Weights of a small class-conditioned image diffusion model: 6700 steps, batches of 256.
Rows from block 2 of a small class-conditioned image diffusion model, named by matrix and row number. Rows with one number belong to one neuron. Each number is 50 + 12 x the weight over its row's rms, rounded and kept within 0 to 99. All counts start at 0.
Before each neuron's rows are labels from the 100 images, of 14848 (inputs lightly noised), where the neuron reaches its highest value: "strongest on" is what is common among them. Only what is clearly more common there than usual is listed. The data: stained colorectal tissue patches (NCT-CRC-HE-100K).
# fc1: MLP up (model.blocks.2.mlp.fc1.weight, 768x256), inputs 86-128
# fc2: MLP down (model.blocks.2.mlp.fc2.weight, 256x768, transposed), outputs 86-128

strongest on: tissue: debris
fc1.124:56 72 46 31 52 59 52 36 57 21 57 64 58 52 43 66 74 35 49 43 43 35 54 38 69 52 61 39 57 28 40 80 63 67 37 48 49 31 38 52 56 67 32
fc2.124:64 45 46 13 48 63 51 63 35 54 37 46 52 52 48 58 43 42 44 50 36 40 50 40 46 47 60 35 61 60 56 52 41 31 38 41 39 59 66 46 20 31 50

strongest on: tissue: normal colon mucosa
fc1.95:59 47 57 57 51 36 56 63 66 46 65 65 43 54 35 50 36 37 71 70 58 60 48 31 61 51 79 54 58 48 46 38 45 34 50 52 59 77 59 57 53 49 37
fc2.95:30 62 43 65 54 46 42 45 47 62 44 51 40 61 44 60 54 53 54 57 63 44 54 65 46 74 33 41 10 39 56 35 54 60 57 54 30 66 41 51 41 72 35

strongest on: tissue: smooth muscle; tissue: debris
fc1.611:56 28 53 74 52 32 33 60 65 39 49 46 32 45 47 34 59 48 77 40 62 34 74 50 54 62 63 63 47 42 46 49 59 36 73 66 34 62 52 38 43 47 55
fc2.611:65 47 44 22 67 74 51 55 47 33 49 46 37 68 50 70 60 47 74 37 66 69 71 67 38 45 61 48 67 49 45 38 50 33 31 35 69 70 67 48 46 41 38

strongest on: tissue: normal colon mucosa
fc1.635:39 62 38 48 54 47 56 59 51 45 30 54 53 39 44 45 45 39 51 58 68 51 50 49 61 53 50 43 57 20 49 43 29 67 57 50 47 36 53 66 48 30 59
fc2.635:48 26 43 27 27 44 42 40 52 56 41 39 56 46 38 43 33 52 38 57 54 54 46 31 42 35 62 41 54 26 54 47 34 55 54 58 42 37 45 39 72 44 53

strongest on: tissue: lymphocytes
fc1.513:51 39 62 53 50 61 53 75 55 62 53 53 45 43 42 46 66 50 65 46 53 62 83 52 48 61 47 54 72 65 46 56 61 41 32 45 33 52 48 44 35 37 36
fc2.513:57 55 55 59 59 59 31 47 45 39 57 37 56 47 47 56 53 33 46 50 51 51 22 56 66 59 38 50 45 44 41 53 50 43 32 31 34 52 58 61 37 59 73

strongest on: tissue: debris; tissue: lymphocytes
fc1.432:58 73 75 49 54 51 45 59 57 62 39 68 50 51 57 48 64 65 50 53 53 70 56 34 53 47 53 56 66 45 48 76 58 56 55 40 55 56 40 62 45 51 39
fc2.432:45 60 52 38 56 45 47 44 46 39 58 68 33 41 50 47 54 63 49 49 48 45 37 47 31 49 32 57 64 68 46 58 58 55 34 56 41 47 49 65 40 46 40

strongest on: tissue: normal colon mucosa
fc1.220:49 45 54 38 34 64 52 33 57 34 60 71 65 47 27 49 46 48 47 58 54 34 58 55 57 54 43 55 49 43 61 40 56 62 50 56 45 43 41 37 38 40 46
fc2.220:62 44 45 61 51 47 75 38 71 37 42 57 62 49 45 61 45 50 49 51 39 69 48 36 42 58 38 56 48 46 26 51 53 60 35 46 52 52 36 58 56 50 43

strongest on: tissue: tumour epithelium
fc1.166:45 32 58 57 59 66 63 27 47 47 48 48 52 64 61 63 50 53 55 54 78 78 56 52 61 38 54 52 41 46 59 39 50 50 55 57 42 42 59 54 56 51 58
fc2.166:69 43 51 50 61 34 53 27 54 61 36 50 30 54 51 45 62 49 64 49 75 33 49 69 63 39 61 35 48 42 41 53 37 64 41 40 57 43 47 74 52 48 64

strongest on: tissue: smooth muscle
fc1.65:40 40 39 51 37 48 52 37 37 54 44 43 43 71 26 56 46 41 26 31 69 52 31 61 48 41 34 79 58 48 49 47 43 39 49 46 48 61 44 46 45 42 71
fc2.65:43 63 74 33 43 53 72 58 38 68 59 53 47 41 38 56 37 41 63 46 55 46 52 29 63 29 31 35 52 57 45 51 43 52 54 50 44 66 55 33 50 53 81

strongest on: tissue: lymphocytes
fc1.631:56 64 26 61 59 44 36 49 55 47 39 38 48 60 28 50 40 72 39 54 49 25 34 44 42 37 64 68 47 80 29 29 37 50 38 36 45 47 59 40 44 56 51
fc2.631:25 60 53 28 38 53 73 49 73 50 55 41 60 43 42 27 45 51 52 74 41 53 39 64 33 34 56 50 49 51 71 60 29 54 49 42 47 56 55 40 63 32 50

strongest on: tissue: lymphocytes
fc1.141:38 35 65 46 48 60 74 64 62 64 33 70 45 55 60 45 48 67 68 28 68 59 28 50 60 54 40 37 45 41 66 64 44 73 31 54 58 47 21 40 45 54 43
fc2.141:56 36 33 63 55 30 26 52 56 53 54 77 45 34 60 65 55 67 53 48 56 43 24 48 61 45 32 62 37 56 48 55 50 41 49 47 42 53 29 42 49 56 46

strongest on: tissue: debris
fc1.44:58 45 48 34 49 47 49 41 67 34 55 63 63 38 44 44 64 74 57 31 54 30 61 59 66 43 66 49 55 58 57 56 50 43 35 56 54 43 41 44 53 40 44
fc2.44:54 69 53 65 42 33 34 43 38 40 25 55 56 51 43 64 57 71 42 46 44 59 48 48 47 60 47 44 40 62 42 64 38 57 59 57 58 66 56 32 42 54 46

strongest on: tissue: debris
fc1.625:47 40 58 35 34 68 60 61 52 33 51 38 06 37 46 63 43 51 59 45 29 64 40 60 53 47 49 35 38 45 49 59 44 34 49 54 44 46 48 78 65 52 66
fc2.625:47 32 46 55 39 35 47 68 53 27 53 39 09 59 30 27 56 62 57 48 31 55 44 39 64 54 46 69 50 54 42 52 32 59 61 59 63 47 56 77 58 55 59

strongest on: tissue: smooth muscle
fc1.224:34 44 60 30 43 59 35 73 60 47 48 39 66 59 66 22 44 47 45 52 54 34 31 47 53 49 43 67 42 63 36 61 52 48 46 44 42 50 41 50 50 43 62
fc2.224:68 54 43 64 54 35 71 81 72 43 49 38 57 46 65 82 54 52 44 71 49 68 30 55 40 46 54 55 55 52 61 49 42 50 61 54 73 51 30 58 45 49 62

strongest on: tissue: smooth muscle
fc1.174:57 52 48 51 44 41 49 38 25 53 49 37 57 51 59 51 37 33 48 47 46 49 64 58 49 15 20 38 58 54 35 37 51 46 34 49 61 38 52 57 35 30 44
fc2.174:59 63 57 51 49 70 62 56 31 31 59 40 49 59 48 43 34 43 47 54 52 42 52 33 48 38 68 60 47 40 52 62 42 46 56 46 57 14 55 49 22 47 43

strongest on: tissue: lymphocytes
fc1.69:69 37 43 52 56 47 40 67 44 51 38 63 58 39 45 24 50 80 52 35 29 38 60 50 36 44 54 59 40 48 57 48 59 45 52 53 60 52 40 42 46 51 51
fc2.69:65 53 32 57 44 41 61 37 32 46 39 42 35 37 59 34 63 38 57 70 80 52 36 50 88 57 57 64 49 45 53 61 44 53 43 56 67 60 62 33 37 64 57

strongest on: tissue: lymphocytes
fc1.60:56 51 41 61 56 49 47 55 53 41 54 49 57 60 35 46 50 50 77 53 59 40 37 42 48 38 66 60 19 46 53 38 43 55 60 61 56 63 29 43 56 47 55
fc2.60:54 59 57 40 54 26 42 39 49 33 46 62 40 65 38 50 42 61 51 59 68 63 40 43 41 36 53 52 49 44 55 39 42 45 42 40 48 43 28 60 38 50 51

strongest on: tissue: debris; tissue: smooth muscle
fc1.294:60 46 46 47 52 68 40 44 46 61 64 57 45 37 67 33 56 46 52 51 59 54 48 45 63 36 68 50 65 64 52 47 47 30 54 53 58 55 38 62 69 37 32
fc2.294:66 16 47 65 51 47 62 29 36 67 38 56 37 63 48 62 82 60 60 50 51 61 52 59 53 45 51 53 61 42 42 48 50 58 58 58 41 42 42 34 59 55 42

strongest on: tissue: lymphocytes
fc1.639:39 46 51 37 72 49 50 27 42 35 51 38 49 65 47 56 29 76 60 50 57 67 41 65 56 51 68 41 44 47 35 46 44 35 47 47 62 63 42 37 60 49 42
fc2.639:67 46 61 59 46 50 48 59 50 30 44 54 65 48 51 54 41 56 62 44 41 22 46 58 64 54 52 59 53 51 51 46 55 53 57 41 37 39 47 52 68 42 61

strongest on: tissue: lymphocytes
fc1.251:48 45 37 48 67 44 65 67 50 59 46 47 32 59 50 37 60 42 65 57 37 64 59 38 56 54 58 53 31 44 38 60 65 44 33 34 47 55 71 44 37 47 61
fc2.251:40 37 57 47 44 44 62 56 45 50 42 62 35 51 52 55 50 51 44 40 49 51 56 52 74 34 59 54 40 43 40 37 59 56 53 82 49 50 69 70 55 67 58

strongest on: tissue: debris; tissue: smooth muscle
fc1.683:52 74 39 48 58 62 53 49 27 36 59 29 54 25 59 52 57 77 50 45 52 64 52 51 53 49 38 50 64 56 70 49 70 39 20 54 62 57 47 58 66 48 55
fc2.683:50 59 47 51 61 45 44 53 23 36 48 45 59 40 58 57 75 80 66 53 67 18 49 70 34 52 32 49 48 66 40 50 64 40 65 58 70 34 67 51 38 57 42

strongest on: tissue: lymphocytes
fc1.105:54 30 46 44 52 29 41 42 40 35 46 51 61 56 47 62 70 56 56 45 72 45 37 84 43 61 70 57 17 53 55 59 49 50 41 56 31 46 58 51 45 48 34
fc2.105:31 47 29 41 55 36 38 35 48 49 45 58 69 57 41 48 39 40 64 18 46 48 54 68 39 28 30 62 45 51 49 51 37 64 70 53 35 57 54 44 40 47 43

strongest on: tissue: lymphocytes
fc1.376:52 38 64 54 48 39 73 08 43 56 57 40 66 46 52 38 36 74 52 54 75 45 54 30 53 81 65 41 41 62 56 64 57 41 33 62 66 59 60 50 61 62 67
fc2.376:66 33 35 49 40 63 46 30 45 60 52 56 47 51 52 66 51 46 44 39 58 49 47 65 49 59 37 46 48 54 22 51 35 52 69 54 23 44 45 57 47 55 47

strongest on: tissue: mucus
fc1.160:33 71 58 62 49 43 47 40 37 35 53 47 58 49 52 31 43 37 43 48 47 46 67 32 31 40 69 61 32 56 65 52 58 51 54 47 61 45 49 39 46 54 50
fc2.160:57 81 44 36 59 48 53 31 45 50 47 64 42 53 52 69 59 46 51 71 60 53 86 66 44 33 76 44 55 54 32 48 50 46 38 56 26 52 52 49 51 47 47

strongest on: tissue: lymphocytes
fc1.677:45 13 33 39 52 57 37 52 52 49 39 47 51 38 55 67 67 35 66 63 47 44 51 61 41 45 62 55 37 28 55 61 47 45 33 32 31 35 40 49 43 54 38
fc2.677:36 47 49 49 52 49 48 50 44 62 49 68 55 37 44 61 36 20 77 37 50 73 40 60 76 43 32 53 61 54 60 45 66 58 48 53 38 67 59 49 66 54 36

strongest on: tissue: mucus
fc1.722:57 43 24 59 56 39 45 41 60 51 62 33 19 62 40 41 39 48 52 45 48 50 53 34 54 60 58 44 58 54 45 61 56 43 25 49 55 41 61 56 55 46 50
fc2.722:28 58 60 36 47 54 55 55 52 55 30 40 33 42 44 53 55 42 45 51 49 50 51 64 58 49 52 46 54 50 64 52 59 48 66 52 38 52 67 52 52 28 50

strongest on: tissue: lymphocytes
fc1.51:41 66 40 59 40 79 49 59 33 52 50 45 41 47 35 42 93 74 49 44 36 34 46 64 43 42 56 44 65 46 43 44 52 61 57 50 30 51 34 50 43 49 61
fc2.51:66 27 33 63 50 59 49 37 75 39 54 58 54 46 70 60 68 47 62 62 57 32 42 52 47 56 46 36 50 55 47 50 57 51 53 65 41 51 67 31 58 39 50

strongest on: tissue: tumour epithelium
fc1.476:61 55 39 35 29 67 72 52 38 37 37 42 83 49 45 47 49 38 41 47 78 64 56 36 40 24 45 47 56 43 47 53 35 36 48 65 63 57 44 70 73 64 63
fc2.476:54 61 55 58 46 31 35 62 49 51 43 46 73 48 38 38 56 67 26 57 77 47 38 56 31 51 50 51 68 46 47 33 31 56 46 41 50 43 50 60 38 63 60

strongest on: tissue: debris
fc1.355:55 57 55 28 37 60 40 38 30 57 46 61 51 47 56 55 60 45 64 46 31 56 44 47 54 45 58 62 48 58 35 49 51 58 45 40 56 48 60 56 55 44 52
fc2.355:48 69 41 61 48 23 57 48 39 66 52 56 60 59 49 63 57 37 63 49 53 42 46 58 50 58 40 37 53 49 71 52 33 44 28 50 70 53 75 59 33 35 50

strongest on: tissue: smooth muscle
fc1.616:45 28 50 62 40 42 45 54 47 42 44 64 35 47 59 57 21 42 62 29 62 43 47 36 47 41 71 44 39 38 24 34 49 59 49 70 34 53 46 36 43 46 71
fc2.616:32 44 66 64 58 73 53 58 52 57 36 62 48 56 70 51 15 53 48 35 50 40 44 64 53 49 39 61 55 33 51 42 23 46 51 68 46 56 51 54 55 52 57

strongest on: tissue: mucus
fc1.475:45 47 57 49 43 48 43 72 37 40 40 42 65 36 42 43 26 42 34 45 39 42 31 57 45 62 62 44 49 39 36 43 48 60 37 46 48 51 52 47 41 61 36
fc2.475:41 39 40 55 43 70 53 64 54 41 62 40 42 65 48 40 46 34 40 69 46 60 35 36 55 39 46 48 52 54 57 49 37 27 75 54 56 56 51 27 64 62 66

strongest on: tissue: tumour epithelium
fc1.598:51 37 60 47 51 60 76 52 54 45 35 54 24 55 20 55 50 52 42 60 50 55 60 56 56 46 58 58 45 35 81 50 56 53 20 54 39 47 71 50 54 49 33
fc2.598:51 37 54 63 49 34 24 62 49 42 51 53 20 58 26 44 49 60 52 71 56 51 55 41 44 49 47 28 45 53 19 61 47 54 68 61 71 51 67 45 48 55 42

strongest on: tissue: smooth muscle; tissue: debris
fc1.723:46 47 36 55 35 47 38 41 66 60 65 50 54 56 50 41 32 30 60 45 54 42 46 70 50 56 60 53 59 42 26 48 60 42 60 45 38 41 54 46 55 39 33
fc2.723:60 49 48 56 51 65 53 49 56 55 43 53 59 53 40 44 47 38 57 38 46 53 48 58 44 67 66 64 60 42 48 51 60 56 41 38 71 58 46 55 45 50 35

strongest on: tissue: smooth muscle; tissue: debris
fc1.728:47 39 62 53 70 24 70 54 78 57 53 55 62 52 36 45 59 41 52 57 51 39 35 59 54 44 52 57 50 29 43 60 37 55 65 51 40 38 64 36 46 47 64
fc2.728:58 34 48 51 51 71 27 46 59 64 53 54 44 67 36 59 55 50 68 50 33 54 31 59 67 41 45 35 37 65 61 40 41 51 33 54 55 59 56 41 61 48 66

strongest on: tissue: debris
fc1.740:48 38 42 61 34 53 54 61 54 47 51 34 31 54 43 56 60 64 62 38 56 61 76 43 45 61 54 62 59 60 37 18 48 35 42 30 64 48 54 51 52 60 49
fc2.740:44 48 50 37 46 55 52 59 40 45 37 27 17 53 30 42 55 66 45 47 42 49 78 38 23 75 56 34 48 48 58 43 56 63 50 45 34 50 46 41 44 59 52

strongest on: tissue: lymphocytes
fc1.589:61 43 62 60 41 67 40 70 59 50 38 58 46 43 51 31 55 70 59 38 45 23 56 57 47 50 61 54 24 34 38 51 39 57 38 52 56 56 63 54 62 38 26
fc2.589:49 53 62 49 52 61 56 36 46 67 48 35 48 34 60 64 48 40 59 53 63 68 53 47 60 60 44 43 48 38 37 60 39 64 38 64 60 61 45 33 61 58 50

strongest on: tissue: debris
fc1.637:33 49 55 42 24 53 68 25 59 50 29 28 45 66 41 61 57 48 26 42 57 60 45 41 54 47 49 50 62 83 32 59 42 36 59 46 46 55 55 48 54 36 54
fc2.637:34 47 47 43 59 37 35 41 56 69 64 32 52 38 45 40 54 39 50 57 59 46 59 43 59 64 49 48 50 52 79 59 26 54 42 51 63 51 64 21 51 53 37

strongest on: tissue: mucus
fc1.319:43 44 65 66 61 58 47 58 57 37 58 59 40 48 48 40 54 65 52 66 48 36 58 32 63 54 56 57 55 50 71 54 32 26 37 27 47 48 43 30 38 60 56
fc2.319:56 58 60 32 56 33 44 44 50 57 50 53 31 39 48 55 67 46 68 69 53 74 67 55 51 57 65 52 39 54 19 50 58 54 68 66 58 49 38 56 50 61 58

strongest on: tissue: debris
fc1.171:53 18 44 52 65 44 43 47 54 40 40 70 38 40 64 54 71 46 49 37 51 53 54 60 48 37 44 64 30 38 51 72 71 52 40 54 40 52 45 32 53 56 51
fc2.171:43 36 48 35 42 51 68 34 60 50 57 55 35 61 76 63 72 49 48 23 52 37 45 53 49 28 29 38 44 60 40 47 60 56 48 60 49 56 40 20 39 48 36

strongest on: tissue: lymphocytes
fc1.758:46 62 44 45 39 58 28 52 32 55 57 62 42 74 43 66 59 54 60 54 51 66 63 34 42 35 44 47 42 63 38 42 36 52 68 61 28 62 59 64 66 48 77
fc2.758:50 77 39 78 48 63 44 28 50 50 54 49 53 45 41 66 40 63 60 54 41 52 38 54 41 52 68 45 53 53 59 67 68 72 64 55 39 38 30 61 53 50 51

strongest on: tissue: debris
fc1.397:48 56 47 65 43 45 68 65 45 44 59 44 73 63 53 75 47 49 50 46 55 50 78 54 44 62 41 68 54 47 53 38 61 24 58 29 33 54 45 59 62 40 49
fc2.397:50 59 50 49 62 57 33 65 50 35 43 39 65 53 50 39 49 56 52 39 72 60 86 44 50 70 49 38 52 60 46 16 57 55 44 65 63 50 46 49 44 56 58

strongest on: tissue: normal colon mucosa
fc1.242:48 42 59 59 62 68 57 67 37 39 54 50 90 37 57 49 39 70 45 60 55 48 43 40 45 40 39 54 57 28 65 53 42 46 61 52 38 42 58 45 52 47 48
fc2.242:49 60 49 50 39 40 38 50 56 59 52 54 47 49 47 53 11 18 62 57 46 56 54 39 56 37 71 43 68 27 61 35 68 39 51 38 50 65 63 58 62 49 61

strongest on: tissue: debris
fc1.269:52 65 43 48 51 58 39 42 47 40 55 47 90 35 51 44 44 53 63 57 59 89 46 41 44 36 34 46 36 54 42 36 47 44 76 57 69 40 64 48 73 55 58
fc2.269:45 57 51 55 60 44 62 35 68 47 42 52 94 73 49 75 45 55 50 67 63 14 51 52 45 45 37 48 53 57 58 40 50 51 34 45 40 54 64 53 49 49 66

strongest on: tissue: debris
fc1.151:43 40 68 42 55 39 37 64 45 67 66 38 59 54 66 33 50 47 58 46 70 34 38 63 53 34 72 46 40 39 55 48 43 48 36 53 63 62 35 36 58 55 37
fc2.151:70 46 53 55 46 43 44 31 37 38 42 43 29 50 82 57 57 50 58 35 44 46 29 41 47 59 46 57 47 49 27 56 37 53 41 43 32 43 30 45 43 65 48

strongest on: tissue: smooth muscle
fc1.229:68 44 45 33 35 50 37 58 55 42 64 66 59 77 42 59 43 08 40 53 42 58 56 30 53 34 54 62 49 62 49 34 54 48 41 34 71 68 47 49 50 64 34
fc2.229:43 55 61 66 32 46 51 61 53 40 36 50 59 31 48 43 48 54 61 54 39 47 58 68 69 58 60 61 27 75 50 50 53 35 48 46 43 99 46 57 44 58 34

strongest on: tissue: smooth muscle
fc1.393:56 50 48 34 35 40 49 15 42 35 48 43 50 72 50 59 26 43 43 36 70 75 39 44 40 58 57 49 52 40 53 60 62 46 56 58 37 68 58 58 62 56 39
fc2.393:53 54 60 57 32 40 37 59 53 74 45 41 45 50 41 56 26 93 55 62 37 49 48 68 53 80 50 69 35 61 58 59 48 41 89 47 49 80 47 49 68 52 51

strongest on: tissue: smooth muscle
fc1.365:39 69 54 52 27 37 34 28 48 45 23 41 40 29 42 44 36 37 42 44 56 57 30 57 36 38 76 30 52 55 52 49 60 43 49 48 46 43 44 63 51 38 38
fc2.365:66 49 47 48 61 49 62 52 52 52 59 58 57 52 54 49 16 44 41 60 60 61 53 28 40 53 62 52 54 51 43 46 51 44 48 57 38 06 39 53 50 43 61

strongest on: tissue: smooth muscle; tissue: debris
fc1.689:54 34 48 51 50 58 47 48 43 54 53 58 53 57 45 44 67 41 41 41 50 25 51 56 59 60 49 47 39 39 26 31 43 44 45 65 53 17 40 35 51 43 67
fc2.689:43 53 39 54 54 60 32 54 53 30 52 43 48 67 48 48 54 47 54 48 37 49 59 62 56 35 55 54 49 40 65 70 66 50 37 60 64 77 49 56 61 57 50

strongest on: tissue: normal colon mucosa
fc1.279:39 55 50 40 54 35 44 51 67 55 44 68 28 39 48 35 50 52 67 33 48 34 48 71 58 57 79 68 49 63 50 48 46 37 39 51 47 65 35 54 56 29 63
fc2.279:50 63 34 56 56 53 50 38 48 51 53 55 34 57 58 66 35 56 42 52 42 43 41 58 70 49 57 34 57 51 48 46 42 37 73 57 64 63 38 63 44 43 43

strongest on: tissue: normal colon mucosa; tissue: lymphocytes
fc1.7:40 55 56 47 72 60 43 57 68 33 38 44 58 64 26 51 42 59 46 48 59 70 60 31 65 28 70 46 48 30 51 57 60 68 39 39 54 30 38 49 58 74 48
fc2.7:46 37 65 27 65 53 45 41 43 37 46 64 56 54 46 52 14 37 54 34 64 46 45 61 47 40 56 33 57 71 42 64 23 37 34 53 48 40 54 52 51 49 25

strongest on: tissue: mucus
fc1.636:43 41 72 61 31 72 53 50 47 60 60 23 40 49 43 29 38 47 63 50 38 41 42 50 49 21 38 57 60 43 31 17 61 40 25 36 53 53 36 48 43 40 57
fc2.636:58 46 37 26 44 43 52 72 62 46 40 33 29 48 44 53 62 53 48 58 31 48 36 52 59 41 40 55 42 56 73 57 49 57 73 53 46 49 40 54 38 38 48

strongest on: tissue: debris
fc1.467:39 47 56 56 45 54 41 39 41 48 41 56 58 41 27 37 72 41 48 41 53 49 37 59 59 23 43 36 63 56 48 66 52 50 42 35 49 59 30 43 61 50 43
fc2.467:84 43 55 45 56 40 39 52 52 62 54 49 73 33 43 53 49 63 53 37 42 71 62 41 39 56 40 35 55 54 55 50 36 55 31 63 27 42 38 52 50 31 65

strongest on: tissue: debris
fc1.603:55 61 46 50 68 59 65 31 72 50 45 66 29 33 54 41 65 51 48 56 41 60 61 51 42 43 36 60 45 29 44 51 40 66 56 65 37 52 59 42 44 44 44
fc2.603:54 65 48 50 50 38 26 33 66 39 54 77 26 67 46 57 60 62 57 52 45 35 64 57 39 37 39 35 54 45 57 46 39 40 45 43 62 52 63 42 56 45 45

strongest on: tissue: lymphocytes
fc1.143:57 51 36 58 60 64 62 75 58 55 44 40 46 39 32 34 50 74 56 36 36 31 40 49 65 46 48 41 38 57 67 36 60 52 61 44 47 45 26 44 49 33 47
fc2.143:48 55 54 48 49 43 52 75 42 38 47 60 39 55 46 78 48 62 61 34 30 49 41 50 51 35 47 66 48 53 48 50 72 47 29 58 51 52 33 48 29 31 70

strongest on: tissue: smooth muscle
fc1.57:21 35 60 49 54 35 65 39 67 35 22 54 47 56 63 51 41 40 32 50 53 63 46 46 44 47 59 40 62 66 71 57 57 43 35 40 79 45 60 65 54 35 40
fc2.57:79 52 29 63 57 60 28 47 70 46 77 49 48 41 58 48 40 37 63 59 62 46 37 67 47 45 46 27 49 34 55 53 55 77 62 67 50 48 62 36 62 47 42

strongest on: tissue: mucus
fc1.600:57 37 55 58 31 53 40 48 40 44 61 52 34 67 56 51 32 44 77 66 38 75 69 41 48 53 51 60 53 48 67 46 46 45 54 31 52 56 57 57 38 47 51
fc2.600:67 39 48 48 50 44 64 46 36 28 29 40 46 40 44 56 35 48 71 66 39 46 64 32 54 63 47 42 58 46 30 56 47 65 25 60 57 56 69 49 48 54 60

strongest on: tissue: smooth muscle
fc1.428:38 53 62 28 64 45 41 34 59 45 42 60 51 73 51 53 47 38 56 42 33 55 36 30 30 55 38 52 75 48 49 48 55 27 47 34 58 61 64 54 53 53 47
fc2.428:51 33 29 37 67 44 34 46 47 48 31 64 43 22 57 61 44 48 49 42 30 45 51 68 26 44 46 39 51 71 36 61 57 56 60 42 54 67 59 57 67 63 49

strongest on: tissue: lymphocytes
fc1.518:42 46 74 46 53 36 36 34 59 46 40 31 62 54 52 50 50 76 66 44 61 40 40 43 50 52 64 44 62 28 45 73 58 44 59 48 57 71 18 58 49 32 66
fc2.518:46 60 35 43 49 50 68 53 42 69 34 60 49 53 67 42 42 80 24 49 56 58 39 20 46 73 37 46 72 34 46 83 41 69 41 51 52 24 36 53 53 51 61

strongest on: tissue: tumour epithelium
fc1.100:49 34 54 55 63 40 49 46 38 30 54 61 64 62 34 57 55 26 70 42 33 47 48 50 48 23 46 57 32 50 39 37 67 54 40 38 55 48 31 57 64 40 40
fc2.100:53 74 32 43 56 48 41 36 41 51 61 40 41 58 59 30 29 46 66 62 31 37 39 60 37 45 61 38 20 48 55 48 69 62 71 45 57 43 34 51 70 43 72

strongest on: tissue: lymphocytes
fc1.161:45 60 65 45 48 64 49 23 36 48 48 50 55 32 40 60 51 00 26 55 52 48 59 62 64 58 37 51 44 38 26 45 58 51 45 56 46 33 51 44 47 38 60
fc2.161:57 51 30 38 57 40 64 35 39 39 71 61 58 60 45 45 53 33 31 48 39 43 57 43 57 64 45 53 65 63 42 47 39 44 66 47 62 52 60 66 57 60 52

strongest on: tissue: debris
fc1.411:49 29 44 57 60 65 24 63 27 51 38 30 47 39 59 49 64 37 70 73 44 50 67 38 38 52 67 23 54 49 39 36 53 70 46 48 53 70 49 57 37 68 62
fc2.411:70 34 73 62 68 43 64 45 45 42 68 54 49 28 49 42 78 63 53 30 60 57 28 66 58 69 31 50 55 29 58 64 49 48 54 49 59 34 54 32 56 56 29

strongest on: tissue: mucus
fc1.320:55 43 43 47 58 47 49 50 63 45 39 58 54 42 40 35 33 35 65 62 58 66 44 30 16 52 46 63 68 58 35 56 46 50 31 66 44 60 47 64 34 28 52
fc2.320:65 48 49 46 48 45 40 57 65 12 54 71 45 63 48 56 39 48 28 49 63 24 28 64 41 46 52 30 57 44 61 37 32 67 56 31 68 48 45 41 61 43 26